config.toml
arch = "convnext"
model = "sound classifier"
dataset = "synthesized solo parts of chorales (CocoChorales)"
train_examples = 39062
gain_aug_db = 10
n_mels = 80
hop_length = 160
input = "log_mel"
spec_augment = true
win_length = 400
targets = ["instrument"]
num_classes = 13
norm = "layernorm_no_bias"
hidden_act = "relu"
mlp_ratio = 4
inner_norm = false
subsampling = 2
layers = 16
width = 160
kernel_size = 7
label_smoothing = 0.2
loss = "cross_entropy"
init = "trunc_normal_002"
residual_init = "zero_last"
optimizer = "normuon"
muon_scale = "match_rms_adamw"
learning_rate = 0.0049
momentum = 0.9
nesterov = true
orthogonalizer = "polar_express"
adamw_lr_other_params = 0.0016
max_grad_norm = 0.5
cautious_weight_decay = true
max_steps = 21700
batch_size = 128
epochs = 71.1
lr_schedule = "cosine"
final_lr_fraction = 0.01
warmup_steps = 2170
weight_decay = 0.01
adamw_weight_decay_other_params = 0
Rows from block 5, named by matrix and row number. Rows with one number belong to one neuron. Each number is 128 + 32 x the weight over its row's rms, rounded and kept within 0 to 255. All counts start at 0. Numbers have three digits each. After the name is the row's rms in percent of the matrix's.
# fc1: MLP up (model.blocks.5.mlp.fc1.weight, 640x160), inputs 80-159
# fc2: MLP down (model.blocks.5.mlp.fc2.weight, 160x640, transposed), outputs 80-159
fc1.6 086:125157086066131091134121124080106104184085118096109153131105068101173113214115068163219140147087121096141172168161113128148167149186178111177129134080205085103149185084137148158082096110181132086090125133115070130119173128168123129151083106
fc1.7 096:101146150119118130120156155093164153127155115146188112094139125116189110170108159061102165117137145093122098101152098148093069137148173096085107160100109134230179188141118103116174113146123132170187104082112178102145115108168062116187145158
fc1.8 111:107141121118125116157137132122116094100126192121138097089107054210081099096117135182060159134130106057123096121096152116061089193176112143151053160095141085110158121159117150141141132147131161119159083127110158130164145113123199129115157098
fc1.9 121:133115110106157084029138112143115152132065080155098174120148196148090107126161096135099082137063106177138097131132120130136158110150087124124162149188134151131076129148142102078142169122142132121126168111146161162124173134136080131124165099
fc1.10 107:045135157105076116162108061172135128062095168132172118143122135144108117124128140158182118210113122113106144099131125091102113155125129127182115122116156149165106073141153053117123142130038111102156179136137085142091159118153117119166113134
fc1.11 087:079151088156142121131136113104082145132201129115113169072176167110125129141098164113125097106151083100147104129145126165160147091193141106118138211119142144131161116128120170117158116156129144146080141098148136055166089099126162144153071098
fc1.12 089:186134096144061122080148144121073136107150148118069191189172158125141136167119136142129153127113127120146135096090097136126131141190113126126084165125190146181133112124124079117114040121098071131177131132151110206145067124155127135072087131
fc1.13 114:189131107168118127079063101117070134191133142145093127134096192091135194129107152110177162129137081130109130096138130114072155096082117124139133112095099146126164176116112180125094106165081189087196135152147140196137128116118160145083152191
fc1.14 102:122088200154062136159128134084154102135159151117120138128133151081145130132159076114129136135163161080126094127108119201127080082086099121128154110117118148134180141166155158114153038149131131165163134112071156105109058064116121143176123163
fc1.15 095:130108098142150103094083110172131078170130127143155155164173124086154122133174129116105136086127100123151131112135120135099136131089135114104136119172088149072143101164164083192159114135102103131139184102164185126111204107118096126122107153
fc1.16 093:132135159103128149123203124121097125165147150116053156110126136135143081142178068125113152128166203116126150121093125135171114128164118129131130098123140175052157067166135171137146085112168173074125111115148101097122169187161155139170137112
fc1.17 155:124103141151111068200146152135141127119181147090152141105112115116144114125142103004154080092117146115133120015121153155134138140131132151145101124070076125118154154128126102117133182134130156094217135099064137053102127144147108131145148161
fc1.18 091:137121120107193120160139105127122149157103140118100112117125105155129147140128149169092085106153166180140165111126158195151085135143081077163059124081152115053099190153132159126076183098144121107172152154178065120126099070119192136117113167
fc1.19 092:119155235139113124045092116196136157148140160121161112132096185116119134132126129074164101088135146127125151124154137100055191153068110135141171086106173102165077083079133111129154120103091142133128120132142165088175153088134123154056100117
fc1.20 094:113104143112255167144159139155152116131104146139141140139115073091069073136132158089138103150129118155119128130151147126058117126146118114139103096136128170155112122095130119177046133135142069147186183122098121110123092174124136127153075149
fc1.21 130:175174126119102152112115149140133157159143170152144149114074081110113121155095105124183077066152169107130117140125149134081132116168159143098138127198114131095175188133117143149131125079119105142095093152177173087138128092135111131150084161
fc1.22 117:199128150142148111150123135088160113168105129107150142119149190120103135117116115075187188150154130112126108117148150071214171124119108105165123212143078111108188112122134103155140086155128038137139101140125076123112124131139160133158009112
fc1.23 142:024104084115114121147131136137144109096135138107120118131131125098138116148119086146097140085060059152126138117088172117164176133129117109124093143087060128105189094134120204117125068124126106112114104144139171126131171159165174123175118145
fc1.24 124:151162096139103070127156115136109125076131142111131118159169228126127059150132115123200075107050125125127129082158143130107175103109136172142160094139089150126043117135118095129142163140160100117117163108135071110111114117116142139111124091
fc1.25 086:160112090090111102160092143121151130160189122097162105170154129132160112106133131123094098121127088234133110150124117126122137119108130186107157133110186091102117130136073088148124095165127115118161095068128179119121165189125152141132090144
fc1.26 086:102112174134110097107185111124111134118129098114162104097110142128135152095096103135140100118106094070138091131170127158190104173110117177091177080117134211098123161135144116167063065127196107138108114154128118094134083162155134116061075127
fc1.27 089:077136130179104121159135143123158121128138156071096113113177181138187129130093161153113096159126181110109170118099119130152100107117122104093118120086178126196145107097099115096077067139136142093140106104132107165142172152121076135049114104
fc1.28 093:109129102122081135156202148120176102102111149097098135162161100212111166126112166115131155095140120130155084154099154116043178108102092125147116086129159163091139091136154185136157096112119089175143190158146071142215141141129148127165165110
fc1.29 100:097135181165109125167126157135175106150081178141061137117118186150122152200132209134083122099125103165138131097082167168172085099122120132091084133134164144192128148109111114137028049091201190148116120135147122115100122108142115134098154107
fc1.30 094:185083172137127131082044142122145169153056124152117134133136088192119190150169117140099162091168129132127146092148112094114120195067160130082176166175123110081133154136107135113095107118120116098102128154157095118144065124131162142173134175
fc1.31 096:152126156146103164066127156142126104189107113128127120109124173121176139114151071072105153130157139164141119141078130087110138165138163150163132056118145140081118094117117156113103139107137123121192148139158139169139111121130152167137162148
fc1.32 088:076115108131175138097139117168126125089072106147133145152158159152125082117158138107178105146133103123141096138150127078154120136090096134177073166059090146096163097068098096177063173140165162123133146144163149171167157072155145114124195136
fc1.33 088:195119099177215122120138181173109169101078132143069111137127045095087113153148209102194109113107128126134091133134153110141135156179126143120110081156124120074152120156135123100151113120165120143124099130120080090090182111142161128111081051
fc1.34 098:133095161180142116197134114081126125124094158140130111122119119168146069061140129171095166109070092166144116106166088179196133147139156119095168178119114145070114139137116180146152104144150110144146115097146111166114148129139175140162119073
fc1.35 089:167150111090161153087099126127097160133110101144135080139124084136111142149152142118144111129067175130139102106086140121167160149130182136138110115096160113117100096133126107119129136198144082128116110185160089063188142114130114107150090146
fc1.36 072:106115106096105115135126181119102120111125136095111094124141108126135093196125106092088131148144168252160147148073114095124095180137117070107095126153120138125173170116158216127102091114136102139161113143117093121146120110172186096109103107
fc1.37 109:129116103111105125145167146192140117097134125101093099055177114126075117162167161089181056060070111128110083057136143105120157142111127142138097128096087172104092108121115074154121144113184132114138124135165121096163101156141114137096119086
fc1.38 113:095107093181129118120167066093152163129160150100151165088096088113092181137111052134073129138130071126136116066124160134078100098139167110074110138159147119172117150118109092096157166134165077109102151124098166156188112081145156130104102121
fc1.39 098:116088029141148115147083147129114143135188116152147107182195170083161144184108067087079112114163042166110140143159130146114155119170150109086100182095081126133106075118147114123139035119107142126119131091140170133163184154143095139158144126
fc1.40 106:182143092127131104109123148108106143120126133134158138082133036109142129138132144139169116125165133115129135129117122146084097115110121180112175128163090143109144110133166117147130128158114083142141107101177190142139167167128133113169065106
fc1.41 106:139111101103135143135095160102172110145162146089159171134119096081110162151167046136106153124151118065115148107148166144098166098109118099125135090175163092209152124098107113074192184129135119079152108156092121116116115013154094106060174117
fc1.42 111:207147144150119114069112116151079131151147171124084134118099164160097194134145115122176126121098074157138176127126153122099050148156102134141105153083119118175162133104151163052139133128114126137182117112096143173109050177118162148150091188
fc1.43 106:159127131117089129117161119129121152174123133143143101130118046147137166163178107125120169155176145135124098113140127147151090093120108151055048101167091103109128122139089134137157058153150143105091106092121066137124132143130137144157111082
fc1.44 102:161157098131165102150156123126121147117128101158108185068103099185133145096140091079037170098110145099132114102141112157149071099151146176073091123168076101145181128104098112136126126146068078107124104114131108135146071199141108155173165176
fc1.45 083:118114172180122140092185127186134059153102181181112144129138149174106125128139084083128142081033113141173096132130100153154131166117133123091069137093145135179129120112130095090140096107104158168086124196114153149150168103132055148094133125
fc1.46 097:161121110131166096141072152181117088130121156093088144158155056149155108112096153123217097077100038112137117157158084103114082123131106113172147136133145113166152107117169072175130074181123107125175119127172102124172142127145093154173125128
fc1.47 098:109138123119133088097170129169121127131144161127127137120159113104121073126167123115158089126114108151148132102124113096183079104140140138138095077167169134089104072103146119179063146167126142133151182160167118125156170149136121137082159092
fc1.48 080:164108097098148124183116121140134127122130105150106159108173137097072091132112096200186105071074131128100126114088175125146152136144170151092138144178105148163124181142117180140158091142076114093149112156147109055098093135110127131155133088
fc1.49 101:161106126177128114108169101245167115148135133126212134084141172121122095140096085144141108118109126054123136128125088143153124109121113130151156184171156103156147141133122141140111163134047091091137122115169171138070089120152160141112113078
fc1.50 085:097149129113103090082163145145161096160154080131121128106109194107068120186125187091195132107080109131117152091109149167171144085143107110120134190117104118128130155118078111121097143163128099123072155113153153144134113073107053127065123111
fc1.51 123:141149124190127138141138105117174131053142157147134094126170214074111092113124133116198098218106138134137104102110118125115084117146139104148146172123173134209107086134150096107111137160070057127128186163118083118135152137156104123212099059
fc1.52 111:140169109087105103119125149122082110134164129156103118132187133129110110111196138093088122145225140156138116122147125143135153104083116135077183113133166133157140150119135058173106101132109148140122099139127123084115147183114104142136123138
fc1.53 120:085115107145142118094121122146193135085122140075115135172131173138103147149106140039107117166149033155142157132184134133109146113142125143176169078124131105116197118117137135109092177127110104120125093128139128144126119101137173149119136117
fc1.54 094:098108137115077108084119103139160151127151164170125138120132096123146093108123120110163124192099157065107144125134132145200137176087137128136141095104115167148088114107104191124137121109143173082164131132120149111056145164153166129091076187
fc1.55 113:149130157126116073178157129151142164070188133141154159119058152161149065150131105012121124095099105076136123051085153115157082098145143117146105121127105148134144141130128126140144140112153137101202148106104108053131095118147066133170150170
fc1.56 106:109156119161149148191162093154093158057096122126100137133161131086136146158138087117193157113194118157124139054143132133162070098087136105128099113114186133149074145081111116087098052087125151077120148200182145143155138147139108177128151161
fc1.57 094:121123180137102122163129096126138149118093108091121122122121151116140166158095187046173093114150068109122089159116120087060151119128116191091097157177150158128077161150116111085133156136132061156109146108170182158088119102138176151155119069
fc1.58 111:142093122157079100159156145157148139103167117153166106088108094132148104105148124093125029092092116110136123009145172150125131117104122165139110134075089126150123165134139145181128149141117123174158124146112117025133104166134112140140103113
fc1.59 101:079072111133150111183114105156137106190130155170101167095180173163137197095118102072109123077133159084129119078179154141129100132115124096106124115156144147126101140131190133119162112128181172069099130107129095078100150111142117125089114155
fc1.60 109:164120184091110132190133158109124160131090192155095105118105144139082178067125178136138183188103069154139134097155127115212164128102140098131165196083080090095131187173113122105144139132115028147138129074104110148138151131155192139227073073
fc1.61 108:166118125097121129122178169111135157202130144094170117128172126092118100141177116144132189166177107148128171103119124108111155159128132141158075092138052097165140088133132088110135154123094178144086171170064093098129143168128107136095190137
fc1.62 110:120138161203146135120134080176154130158098125113150162123122107120063114117139117136123133166146078141142091112140105134112137108089168104097209209158090157058224096126166147090093105179150170145159129207171083118083116075133102138141118159
fc1.63 088:148099125131065124079121125123136158177204196132128130061118154073161201183124175130160167113135144123114184107128141124101063152116113144136133143071199165141135135109151116101103142139109135097161096127112169156103082074134161110103135114
fc1.64 090:112148124154127110183109106117087120108125103108150111122156075088161118121162136145100073145118150116134129116133151137149126124136134167151140107145174106174072167148168077140094113138074124114145149144191118115075134097124069133136114151
fc1.65 116:178166135114116141072110145107105120146134143104105116137106233073140113105111156094248180152111134111121159121145178133121122159090124112140118160093093129187161098125088125095105087128147075142145129139106079128137074143146177146172038120
fc1.66 103:136122176101131110173162170161160131126127157112146145129126124175207105148130128002126138142162119081104088089087137157128152162098142099132144128123097123156187114172195120100135171120091164139145083101108114043112085095162122111158168100
fc1.67 085:147097209119164133107095173115194153121119151123098082130180194124137033103109137138098048134143099103136114113144149113076084115136144116111102045150084111144106128157110117122075051129192157160118161129181109113146128102133137140066140147
fc1.68 103:169111132150154130117158145143125113149106088163111139101108191117123097126157101092131098154125168085144101117132176111193153160125090177133138155117092112095154121154087131177126086170111032135080118131136133122099138176124160119127076116
fc1.69 111:200120118099129112107128144117066154171162097135075141118095178095130128099142151118140205081147098122116116113086137123096092119127102121134159136125133118135174138086111173122076093117144147108254121145152175168118115148107146159151141159
fc1.70 093:053133128137100129131104155108161093101112111111177106146140135129164108158179108199101086127177200126131144160189133119188142101101155118141140143124097127112101142165068094124092093162129127146124174175071102096042113126145090118030144123
fc1.71 090:093123199102122114107060177150162150175146106094155119077180132147193065095130086076172141129176163064106127099141147192095125117160138158132166092100182144102128120160160060137165131122101098100169134151092174137183111102147121129101161145
fc1.72 100:129127074161135110059088166134106154103063120130142169140087066111135138169131090106177116106066137121138132151104129103117195097155120166179145146116142138138162157118111080115066142135078113076138160135107076089162158130161098137136124148
fc1.73 083:166092160126128073085130117151178108172094086108137124152137119140161159172110134073116127126193086115116093103168120166144104122096117106103118128163116101125177142119160131130164163123085097213101154099079154125139087090131134108170158083
fc1.74 099:198115098112119098084111152141164153130068099102144158205153039177107164126099108136137116072226201075147135127120106146099137121108089156178098130145132105130105064153145177130161103142107122149073106066162074126070071148128135133169111140
fc1.75 103:125148118123116128125130076169101102119127107144141150161113196177174115110128111143148155131072127062130105122077160087000086106152126116054103168174190106175124113121126105085190144147073100121138154119096099111129128139121152117127129131
fc1.76 104:143084137109142114213071114140122148162119178141156117133169084122105095104154075000102170102102132074083110101150090078162109147113075136079112111117117116117153190135121170143135151169161126095158128194140150177120188086155125099107138127
fc1.77 115:160118094154085149142132114095088145197088099140168130130096061150141158152126131135119188132121134138101129122155147151183091105124120106108083125146083100101162116097141095156147071155112135120058101092138107123141142163120123137189164077
fc1.78 089:085125085130204151098157074094141100129152157153106065133090117148145138172171165135170107154165135125140115080127155126116057136156120135132130125184160114147073093101119108074139141135127119067114077146129110191156090167151110132170136142
fc1.79 125:099108113105129169123061134134133114147135090128113121135144180119129094110121102094124085137162163121130140129092093134122204146104152117112126122115112115118157105118110115132159171120176200095092093108137080078185090136197178192213089150
fc1.80 089:072125103123148076130164141134119178153038115068160142123086136122136114190132096163132113098178176172151170159157125086156118131151084128120097113062095168103114182157123069110038109143101132082145154167127133094108107151157096141113078110
fc1.81 092:092160120134086150099170191086160173118118150134128094164146116100163085095150056178092173121207208168117170159117095113144123131080130126105150116124119138122131151140093124132183104165068088137139178109092173157116114075147138132066114179
fc1.82 097:186116101099169095119172201113149103162140126169136134157191106136159095100065217078058110125156113198144166136151135117131127109176154122100145171142145120162113118106142110197178097103112138134156145096087100122104147162144108117128066139
fc1.83 092:158170173153206120155109120139082119146151113084069125102133199143140089156165068129184209108152165136150116140152128129116074127202147152139090136106144069101102084130197117107135165113141119102124118164144154074125085179119158176098089145
fc2.6 087:131109095084172175147143068083122088068186188201151177122091079162125093108170126105127157156076144097069144088098177092161124145117159140123132106145124118131145141189102120176170135081081155138097173140170099125149129163099169113152148138
fc2.7 085:108134117133111107130134100202112155105163182085135107164087079135081093080090147153113108119095119146132120154109143126148079127122097137157086140175132147129041202112136152160132111148152112203150110105144171226135149106104147100127108150
fc2.8 081:140172144115087129158111145135125196177129085149155111151126131103113167122152125090112144172143108166134136091110102098115095113103103162206153134120109127126141110066093162051189093148149097060058109144124117110109150088147103061132088127
fc2.9 107:118097120139127157098101105080141146155052134117163156107125172064148103170149133111169178138178119128104126138152110128167073117144159161141166076035176139088137077146173175163197120143122152144076131132128187046119124075113150126133125087
fc2.10 094:143215118128129140117205166160146177149129118112101076131123141145109181161161142087144062145170102127131121156141106131084066123133105134159077127077147101169063071129105108134164118141155127184111128190124116137184169126148106163163114134
fc2.11 087:113118077185143106174119168166087166148134195148192119138117080101147068156110126087082097164093097131119121122125138146115159174138094103109140146174125093094183124127149116081210167156175127177109144124120105126108179133158131087132157121
fc2.12 113:131129137094139073118135208064111109069134149153177078115151141146101146133181164114140122130163141136137160163133166130142074184142128097187127170138136132113160125156091129119168112141051120067131051141137152130111138095094125108121184094
fc2.13 126:116143122179116164136128142160146085202117079143125130144140215145107145141143138133076101135154171099095167142070120152125143069146176174147123113150101196128116172157104147154181105118047130141134179154131113145112155155113119118161119141
fc2.14 098:093112108151130156098090111166152130143166117134133112175138087136077123155133141093085110099124142142088129141092115157125122144094096151172189104175091137115060145149146106117150117140134120122081096127140126178174134061202103094111121120
fc2.15 064:122107152093111107183100074113136084173169200068138077107154141159072149121113124160169152118173098140177129112155114115155115115072076063111121105151184098134140119117129173155059158124051135172116113138134152119127048113106152091107109085
fc2.16 074:126132129143092117101138086110109077119136079150140172068137114070119093123166109175159056142118034081145114110082134149102151134125112141155162140165167156115128166096126126149201189107111143153114137160111192130181165095072132116102128112
fc2.17 179:147131109155126119145160120103079155080147062118180109109118127137072205071111088169103057173075161084072105130116160118156129101114100115140122171122107148140105124077167136157166132127170142162145075148123159196167106117142140070054136110
fc2.18 087:146104097162065077108118174096133130135137202112162101116177160152176132121110114140112111156154117119102135112128082141107171164147143197153089088122087169138110136175154121154116180115166128127116120119101140158112163175140126111155056128
fc2.19 082:113149149127122135151137141104150104119084114078122096162130153081132123078161084205162134150117174112184119131169154110117153117157082160150136175171132151117156063078104125117165086124139081141185138078142130024077098091127136156157142065
fc2.20 124:111225070112083092115094099159174099166103112134124094119124134182133165145108112119141069103111119133145135114121134152127090116119063117154142063130182085222118154074123103187131083103144086099101158076125097144088112191147146139069155124
fc2.21 140:171117119181114131131183077178177089206106103109145172179105077168183131150122129116136165157161099113112155054104125177148157115131140140122065122121099166091150112102096144128157134122085090127155148121144101116194084107125105091193106043
fc2.22 090:139157158116102139152151157126120177159108106158155123137126131154081162145153126089150164143098119153143060149113145145164155117132123100178127043171095122171064099116119110071120128149092161142130060135120135176127129108149171107178175140
fc2.23 166:098138102122151069169122124113173095095136136174129125117086149114111117131092044074057124099158102113123182113118074086135157147140151149116203157228077116143094083069150148156087234119149105127091140124135183135117107176157132074122147138
fc2.24 157:132157119112117156163175113146139249059113087100119059184116204183098174150142111162125131176092160092147146132082102134128117127146118104110164174105106121118102127101152118098130148177089132112155095123138200144162109115150108123116137068
fc2.25 114:183146147126102159081070078167128106152150164184139061095115131125127089101109045141126092129168128142100150111162093144141137097178074106132082122067142090106156164125143111087182189094130150173138175112126068120136148183121135227080113155
fc2.26 083:085145161161121123155099095093164170013120108150092112121103134134129158098110147119128083106164148120160088216174127091106148090087145129118172116145129141088159117148124122154121167159100118156094178143187155140168133114093132229170131142
fc2.27 116:091162124147150127099123170145175115144084139152119094129119133159137050114109094076080130139108091130129036129124102121142069181079105086134146155105133131109144133130067094076109134131082088085140084177153068157143111142128128088142115135
fc2.28 093:141173092108075108121078111123117089091136130079072114074151120121106146135127124140116172165111117136095163127145144179145087210152110102097119089121133086102172129129129146095176148086090122099135181168126187154135134091099158183163162205
fc2.29 122:087147086138115142158100173163183099143107131141099142140126121129111086169134088110059177109101074122108102125102185184120044157104115134210202125103164111057137168145143110116090115103155083111090146175146069124189159186131173139157112162
fc2.30 066:123144154134129171119153103131117130132116167121132115126117082118123056108121154122176114069118059074094165122055125095145122064109175098090081108072100094114162117151169138162117188150110097095157175138128176064093071102110141102113102096
fc2.31 118:160143139116116177175125146074111136184144135091137078085118148109144124129127113095115069110070195121123085136083152142098145090148163125165097129121138132140204122110094125112120145148125100150132122119129145112118128113180136105132174097
fc2.32 086:075115155109176152097106097111136095146119113076122147129213051175180180073128127091164083119149170137093094140113133114153125135218148177125079103125093142110153164158127135125082107142154138101207167110141069107190157177117128176102116098
fc2.33 112:121143115052190117145176091154083069130154134130112074175183174172085097092152091162093097138136163121126139120150100114166065138104102116106107144077134161086103140097108088118041154113193126098150145175108142198165133143089151162142134109
fc2.34 072:127155118123128115208165118113143100129121091123109138161104155120135078079177170156190076129132103146103151161114078188190100131119154166190137106136129135119130153168123094112132141146163199146148117127149155148141105193084166116154101149
fc2.35 111:155096113090125091108106081107097127130120136060118099128115121208144109116117164044140136123138080106096232077131112106182117097093174190129107133117135149130108111131122108168050196152115107133115042126116135137134131094120159118151108117
fc2.36 073:152053124108082052142077115138173131139147110149091142125132143130141110113112123132149128111187140114159139161078129178130117128132143207132143129184113083156176158172157120166115129114143125167133111142129170087082111099054059124119149130
fc2.37 122:147131146063149066124118118157123191086142108108181123107113097180089142175109101124079142181080192143147121100130127115144093089108113141111142157135067119078117110099180109083142140103153180107121095127162156115161090088111142110075100104
fc2.38 118:123092129070119177123150123109088090095120067133141162121133053119110122087142197107154102102113209102138120140129157128131138087143145127148090163127142106122103108100148118087131155136218159157115121103146119168211159155163122126132133150
fc2.39 099:070106126143156106131119150078150108112177179189166119133069148148138109125085140160106117112115110123111127158145068116095133130155112109122104113171146100157121099141114193130217095105092093142104149114098104191144112183164178080124096161
fc2.40 085:148103134145153172151124135171219087176118136146156124164110073189123100132115098145160130178176100149070104134104150150150153144165084088060033095111094138111171102138133107129070183135065091119128134107107079131193094157146146112210091077
fc2.41 102:130151139129106103098111174119114131085066157103113177124133133141119142146137148102157125057112174107222094155140130154108184091106120180093121199103116142108113136109155082108079161138118171138105099096110098146185129089195158110096094097
fc2.42 088:138140140146113113213115161122061066202167125175115143149112200115115124095080093129071141141125160079137072146107145131091208096098156141039117175096151112146140087088108160119109105097134146123123157131110129142128166096126151132141114112
fc2.43 077:119122119158105136187118142157160109107134164095171152091155118087141097147075095125104145122125086153117103139144144154180118095087064145135114131130070117164097097222084111163113097125161126126173147155143133135098140134148122112126113104
fc2.44 087:122129149129138156097161101152128136175122178164129114075115135140101103131094128165107106125113178132149147151110140136055080123104123100117143184085090103138146168142122111158132075121111143170088116184163103159061156157108114115133130148
fc2.45 074:080123061128109157103170168124123127190147111065086138148142159140118147147151147096151083112130145118135155147157134134126137150184111100157137120105175145124094157112101143077139117097137182171100133182106162106129096149138128094103135147
fc2.46 072:163148106148129112143151175104173084131131128159095181097067036188178136062122097119169161145165129156162198108091151082141147169105120176168086148132136123157134138126135133139189110138135119146135173149123084168156135116156180181158170173
fc2.47 109:126065105175121114196171050156180146118128143171162121163146136125121088077134131145077067085126101103098093154153089154187094123157130098122155145104099106114154148157214137055134125156153137130109056140127126111131089114131133155092107164
fc2.48 102:168133090136117141155085111074105104093188107098109091141105109136131164174120076123102161208085169099074126121092122103131124192130144119046088132171087140132097082134198145128077134094145143134132091116069167110137111134134163120061156104
fc2.49 102:138087110172122121120198132120135135163084095129119094122163135065138085154107167080108126189136172095129089143106107162098165105208091095115127122062104074167144083156113137149112121138099126105122099131146154076074149107141122100125103077
fc2.50 096:142113164103135157155145139183074146174141116079137135131082167120164177174080183103138122110108192114205174173136161173128128073170106146136166083131192157146134107121113175115132140151154135110104104161182132144119089132133143112147147116
fc2.51 136:137165117140099134108155122168100245057168146142132076131168142133141136163154114109190125182136071151161130179097140146104099151178168152118099130143172094105085108125148159105148122165151129139135171191098176124090148117187110094165146097
fc2.52 134:116115169190120129111141083108205143124179155184089077135113148097141089144122141157128118088118050154153128081129161103161085117107099099127137067097148150178158135106147157151184122178122114133077106123124107196073100120121113118152141150
fc2.53 130:102113142172137158112105104142125139163079076202163104116140110143152177125113107164108129140110111134114137115150179149123090149119092132255121168150116180105076140207150102103062089137124152139112146195141152109121140136118131130095139159
fc2.54 094:097144165118112138132100116081125185108108162103145198121151157091158116112109176142092139125158085109165167108186096089096130095139102140027097171145123154128098198101101216153132107107106148160122139089087107114167089163106136175165094119
fc2.55 104:124097143152142098132133128136057140098130068134169109107104150128067198095111110211152055142073123094113114136098172103133153104126127113145132172137143137140139113127181122130104115099175124165158068132129140223152114101138170065093144105
fc2.56 102:094120164082111144121104164085135131131107164115145176141119145155122122101114129099069093165166146115122198168067165146142197126100145119102182127192169141083095143136150217149126143107137068136114084086151160149132066109115176168100182062
fc2.57 106:093100128181091127134152183101072097110139086151085083153170078118123145154116105137060119101133111073169176130119132161096137157129130140134084179157102181142115103095128080112108123127063111169057137115159134143157163052140132182153116105
fc2.58 097:137114092152092097113141089123104166163133094106151105111125110127095142107053089162131056156077140110099089084092143132147098133141121118138094145065132141084109132105224109149124144130149176085138066103119134158184093135151151090076123091
fc2.59 091:168094047162039148165108144080147136082103140146166107105077097158134179081156161129073126135099083120130152110162118180113114124113146173131135148135106133130196120140176123183181132069104157132122133125168150158100122141105169073113099135
fc2.60 090:099154146145143133165135168126123198167156121155120132134122151085103119118189091126225112159110159097134131161148134082076138155195085127191079097128131113148077091157123100094166152179117180137084078151131077131128059120075160179168193139
fc2.61 094:157107134154090065065102132099151154102157175077147168093122120105119177135157125138127121075128137135085108131107134075159112127144150164128132110021071112088177163149105062064113136082165155097136093129205110152118103111106135099095125164
fc2.62 077:120125112144142142116143104129125137148137116163084155133108144085122084134115170120089121173138102139157100092111121112094099143124079134124073151120119161169132113147120135112033182173115062183097124073140096093128146119126131129115120143
fc2.63 084:105095127144126168203093139154151115138151104096146122120142067098135159160132196105144106096097170115167126137148106132093148056173140131158090128155147211070129139084099110104102118115123142126137168179123099170135141113178167136148137166
fc2.64 076:129174178133112129095183115188080171126084093130123120124100132178114146141139110096122148115129106179112137132134151123108141082120107154102147149049081185145088115117130073162175133154168140153131176230144127129109111113114108097110160067
fc2.65 118:175157152131137134178114096130152184143106116154108127145165170157136178101176143156151147146057133143144116092128141108111141138128167141106108157198120117114104126113089135100150113119077130113149099118096103144147146095154157150156144178
fc2.66 102:146107112162119112143107071159085089100174126094165130100097136138086151113117149186086034118132108120113127153115139121158170165126113129195074148163127151120109168191143141113134119095172141178174080146082165255135135120140130118138147142
fc2.67 116:135129130117115147142073151080154103121080142135133144078083130154156010127115107118134112076092116126109149087102140130143114139110075095126188204133136098151145117142205077120106163101135063117131137099075142089136120152139148170153150142
fc2.68 082:116140213101105144085168132108143128163098167179124130104112131117127174166072174119153153097167146189157105123144169155162115106155094140189134099112102138181118069129091159097130121222156151148203093122186098113079115108152137154110167112
fc2.69 107:132125148168174167188158128143097135231146163171193130149119148121151132113121120129124118156086174154157111070088141111141212066176128154130118196128110174107143134127097120121141121136116127141107112141136149158152158135105138150105135101
fc2.70 089:164073112090105138130126179192143137149053141128134151122108096152171142156134052111104109061096121075076170075141157130133153106048131107120175143190111146075134080121157126183125129134147121085063182103103190191114134112148096137125143153
fc2.71 124:157173082146047116120141132089067119096173124090122105109095109130092112081082076115104152129091137111119170156116103130115138081076095124200105133181195139124182138103099148126111151122144109119156110138127110173146102089100153096133170187
fc2.72 103:111119112124153177096114117142176103081141108133115153105114127134127134139178155109091137141147190131153153097087118138171063148090142172086116158048155188111115147131160063153122159133151131127170197106118153094177098110138128107160119084
fc2.73 111:168084103154093117118122086150131116132159104117126102151091107046153159143134155150094114142142096133128037175101133123103181158143146133169121087184129185217107128128139141120096121105131111186103135107090159167131102091168086124112163117
fc2.74 113:156090106140155138159165087176094145112130125111119099141143025085138124181190097129146109144120063162055105091175087156117126154114092072081108122113136106104101106136096183139175138127105154122086129210101182074094096113134101136142153131
fc2.75 070:132158078118112106120132079118105129122172171171062128164116203102179173080097159131123105147097128108165123107151152133158059207125106066107175141068135148100168100114106152119144105158103154142147107141156206098123114121136113196121153119
fc2.76 119:125142133088179132100129130106125134085156149104098119122060079170070159085165095179063074095144125183154117178083086137091122132150094124127093187077117191165105144119083133127099111111143114106146107125171150134124171104082192159122151138
fc2.77 107:188172097127104133166164145137165083119150152118209139159113127078130142142117118100145130123082150122100090131147177134172115066128109103160099107129046141172161115154121090133117109145121131126166136132120118095063124183119132177139146075
fc2.78 084:101193086069135110150085095119120084124123098153072105163128086167147110125088100111196127154126152114174116126155125144170171118121160122104129164106117102109082129112121144167120190127081123179169089157196119104177073120137112105165116158
fc2.79 125:199124164102132107143076119140184165110104169116200112158072120102112066139103128102100167140104104082187152095122100113143175137096118145072192131094165130081085087076141135144091166155159081099143109135096165083165170147106107089124143116
fc2.80 083:151136147151150206162133129126107103136076103099112140161141103176076132104122128120172125122113135163013135107165178089178153142090130091137178098094094154120186124135143153170179152103150154103085165109116165143143074133092106182107090144
fc2.81 100:183132118086146131101133128136103134161117163166057119151125080118149125142115099115087154085108155121138176076160134075124179150158138071103136081192174129045131100090113139130076085152122133139099145107194203155146175117145149123159132133
fc2.82 089:102104167131136143144109098105079083125119189175097086139132114101147079131137130145097105188089047134147141102154113127148119122136041096125071082107134136121092126211179155134192115140162136147120153115157115130139111126092126176048150153
fc2.83 080:194097153108118210130140107155092112124196110104104132131169200064126143107129113201154151130105188112125106153134101170169156071124165138134164144161100164138201150109075122156135137114130122171116159099108125090191176082131116085121171131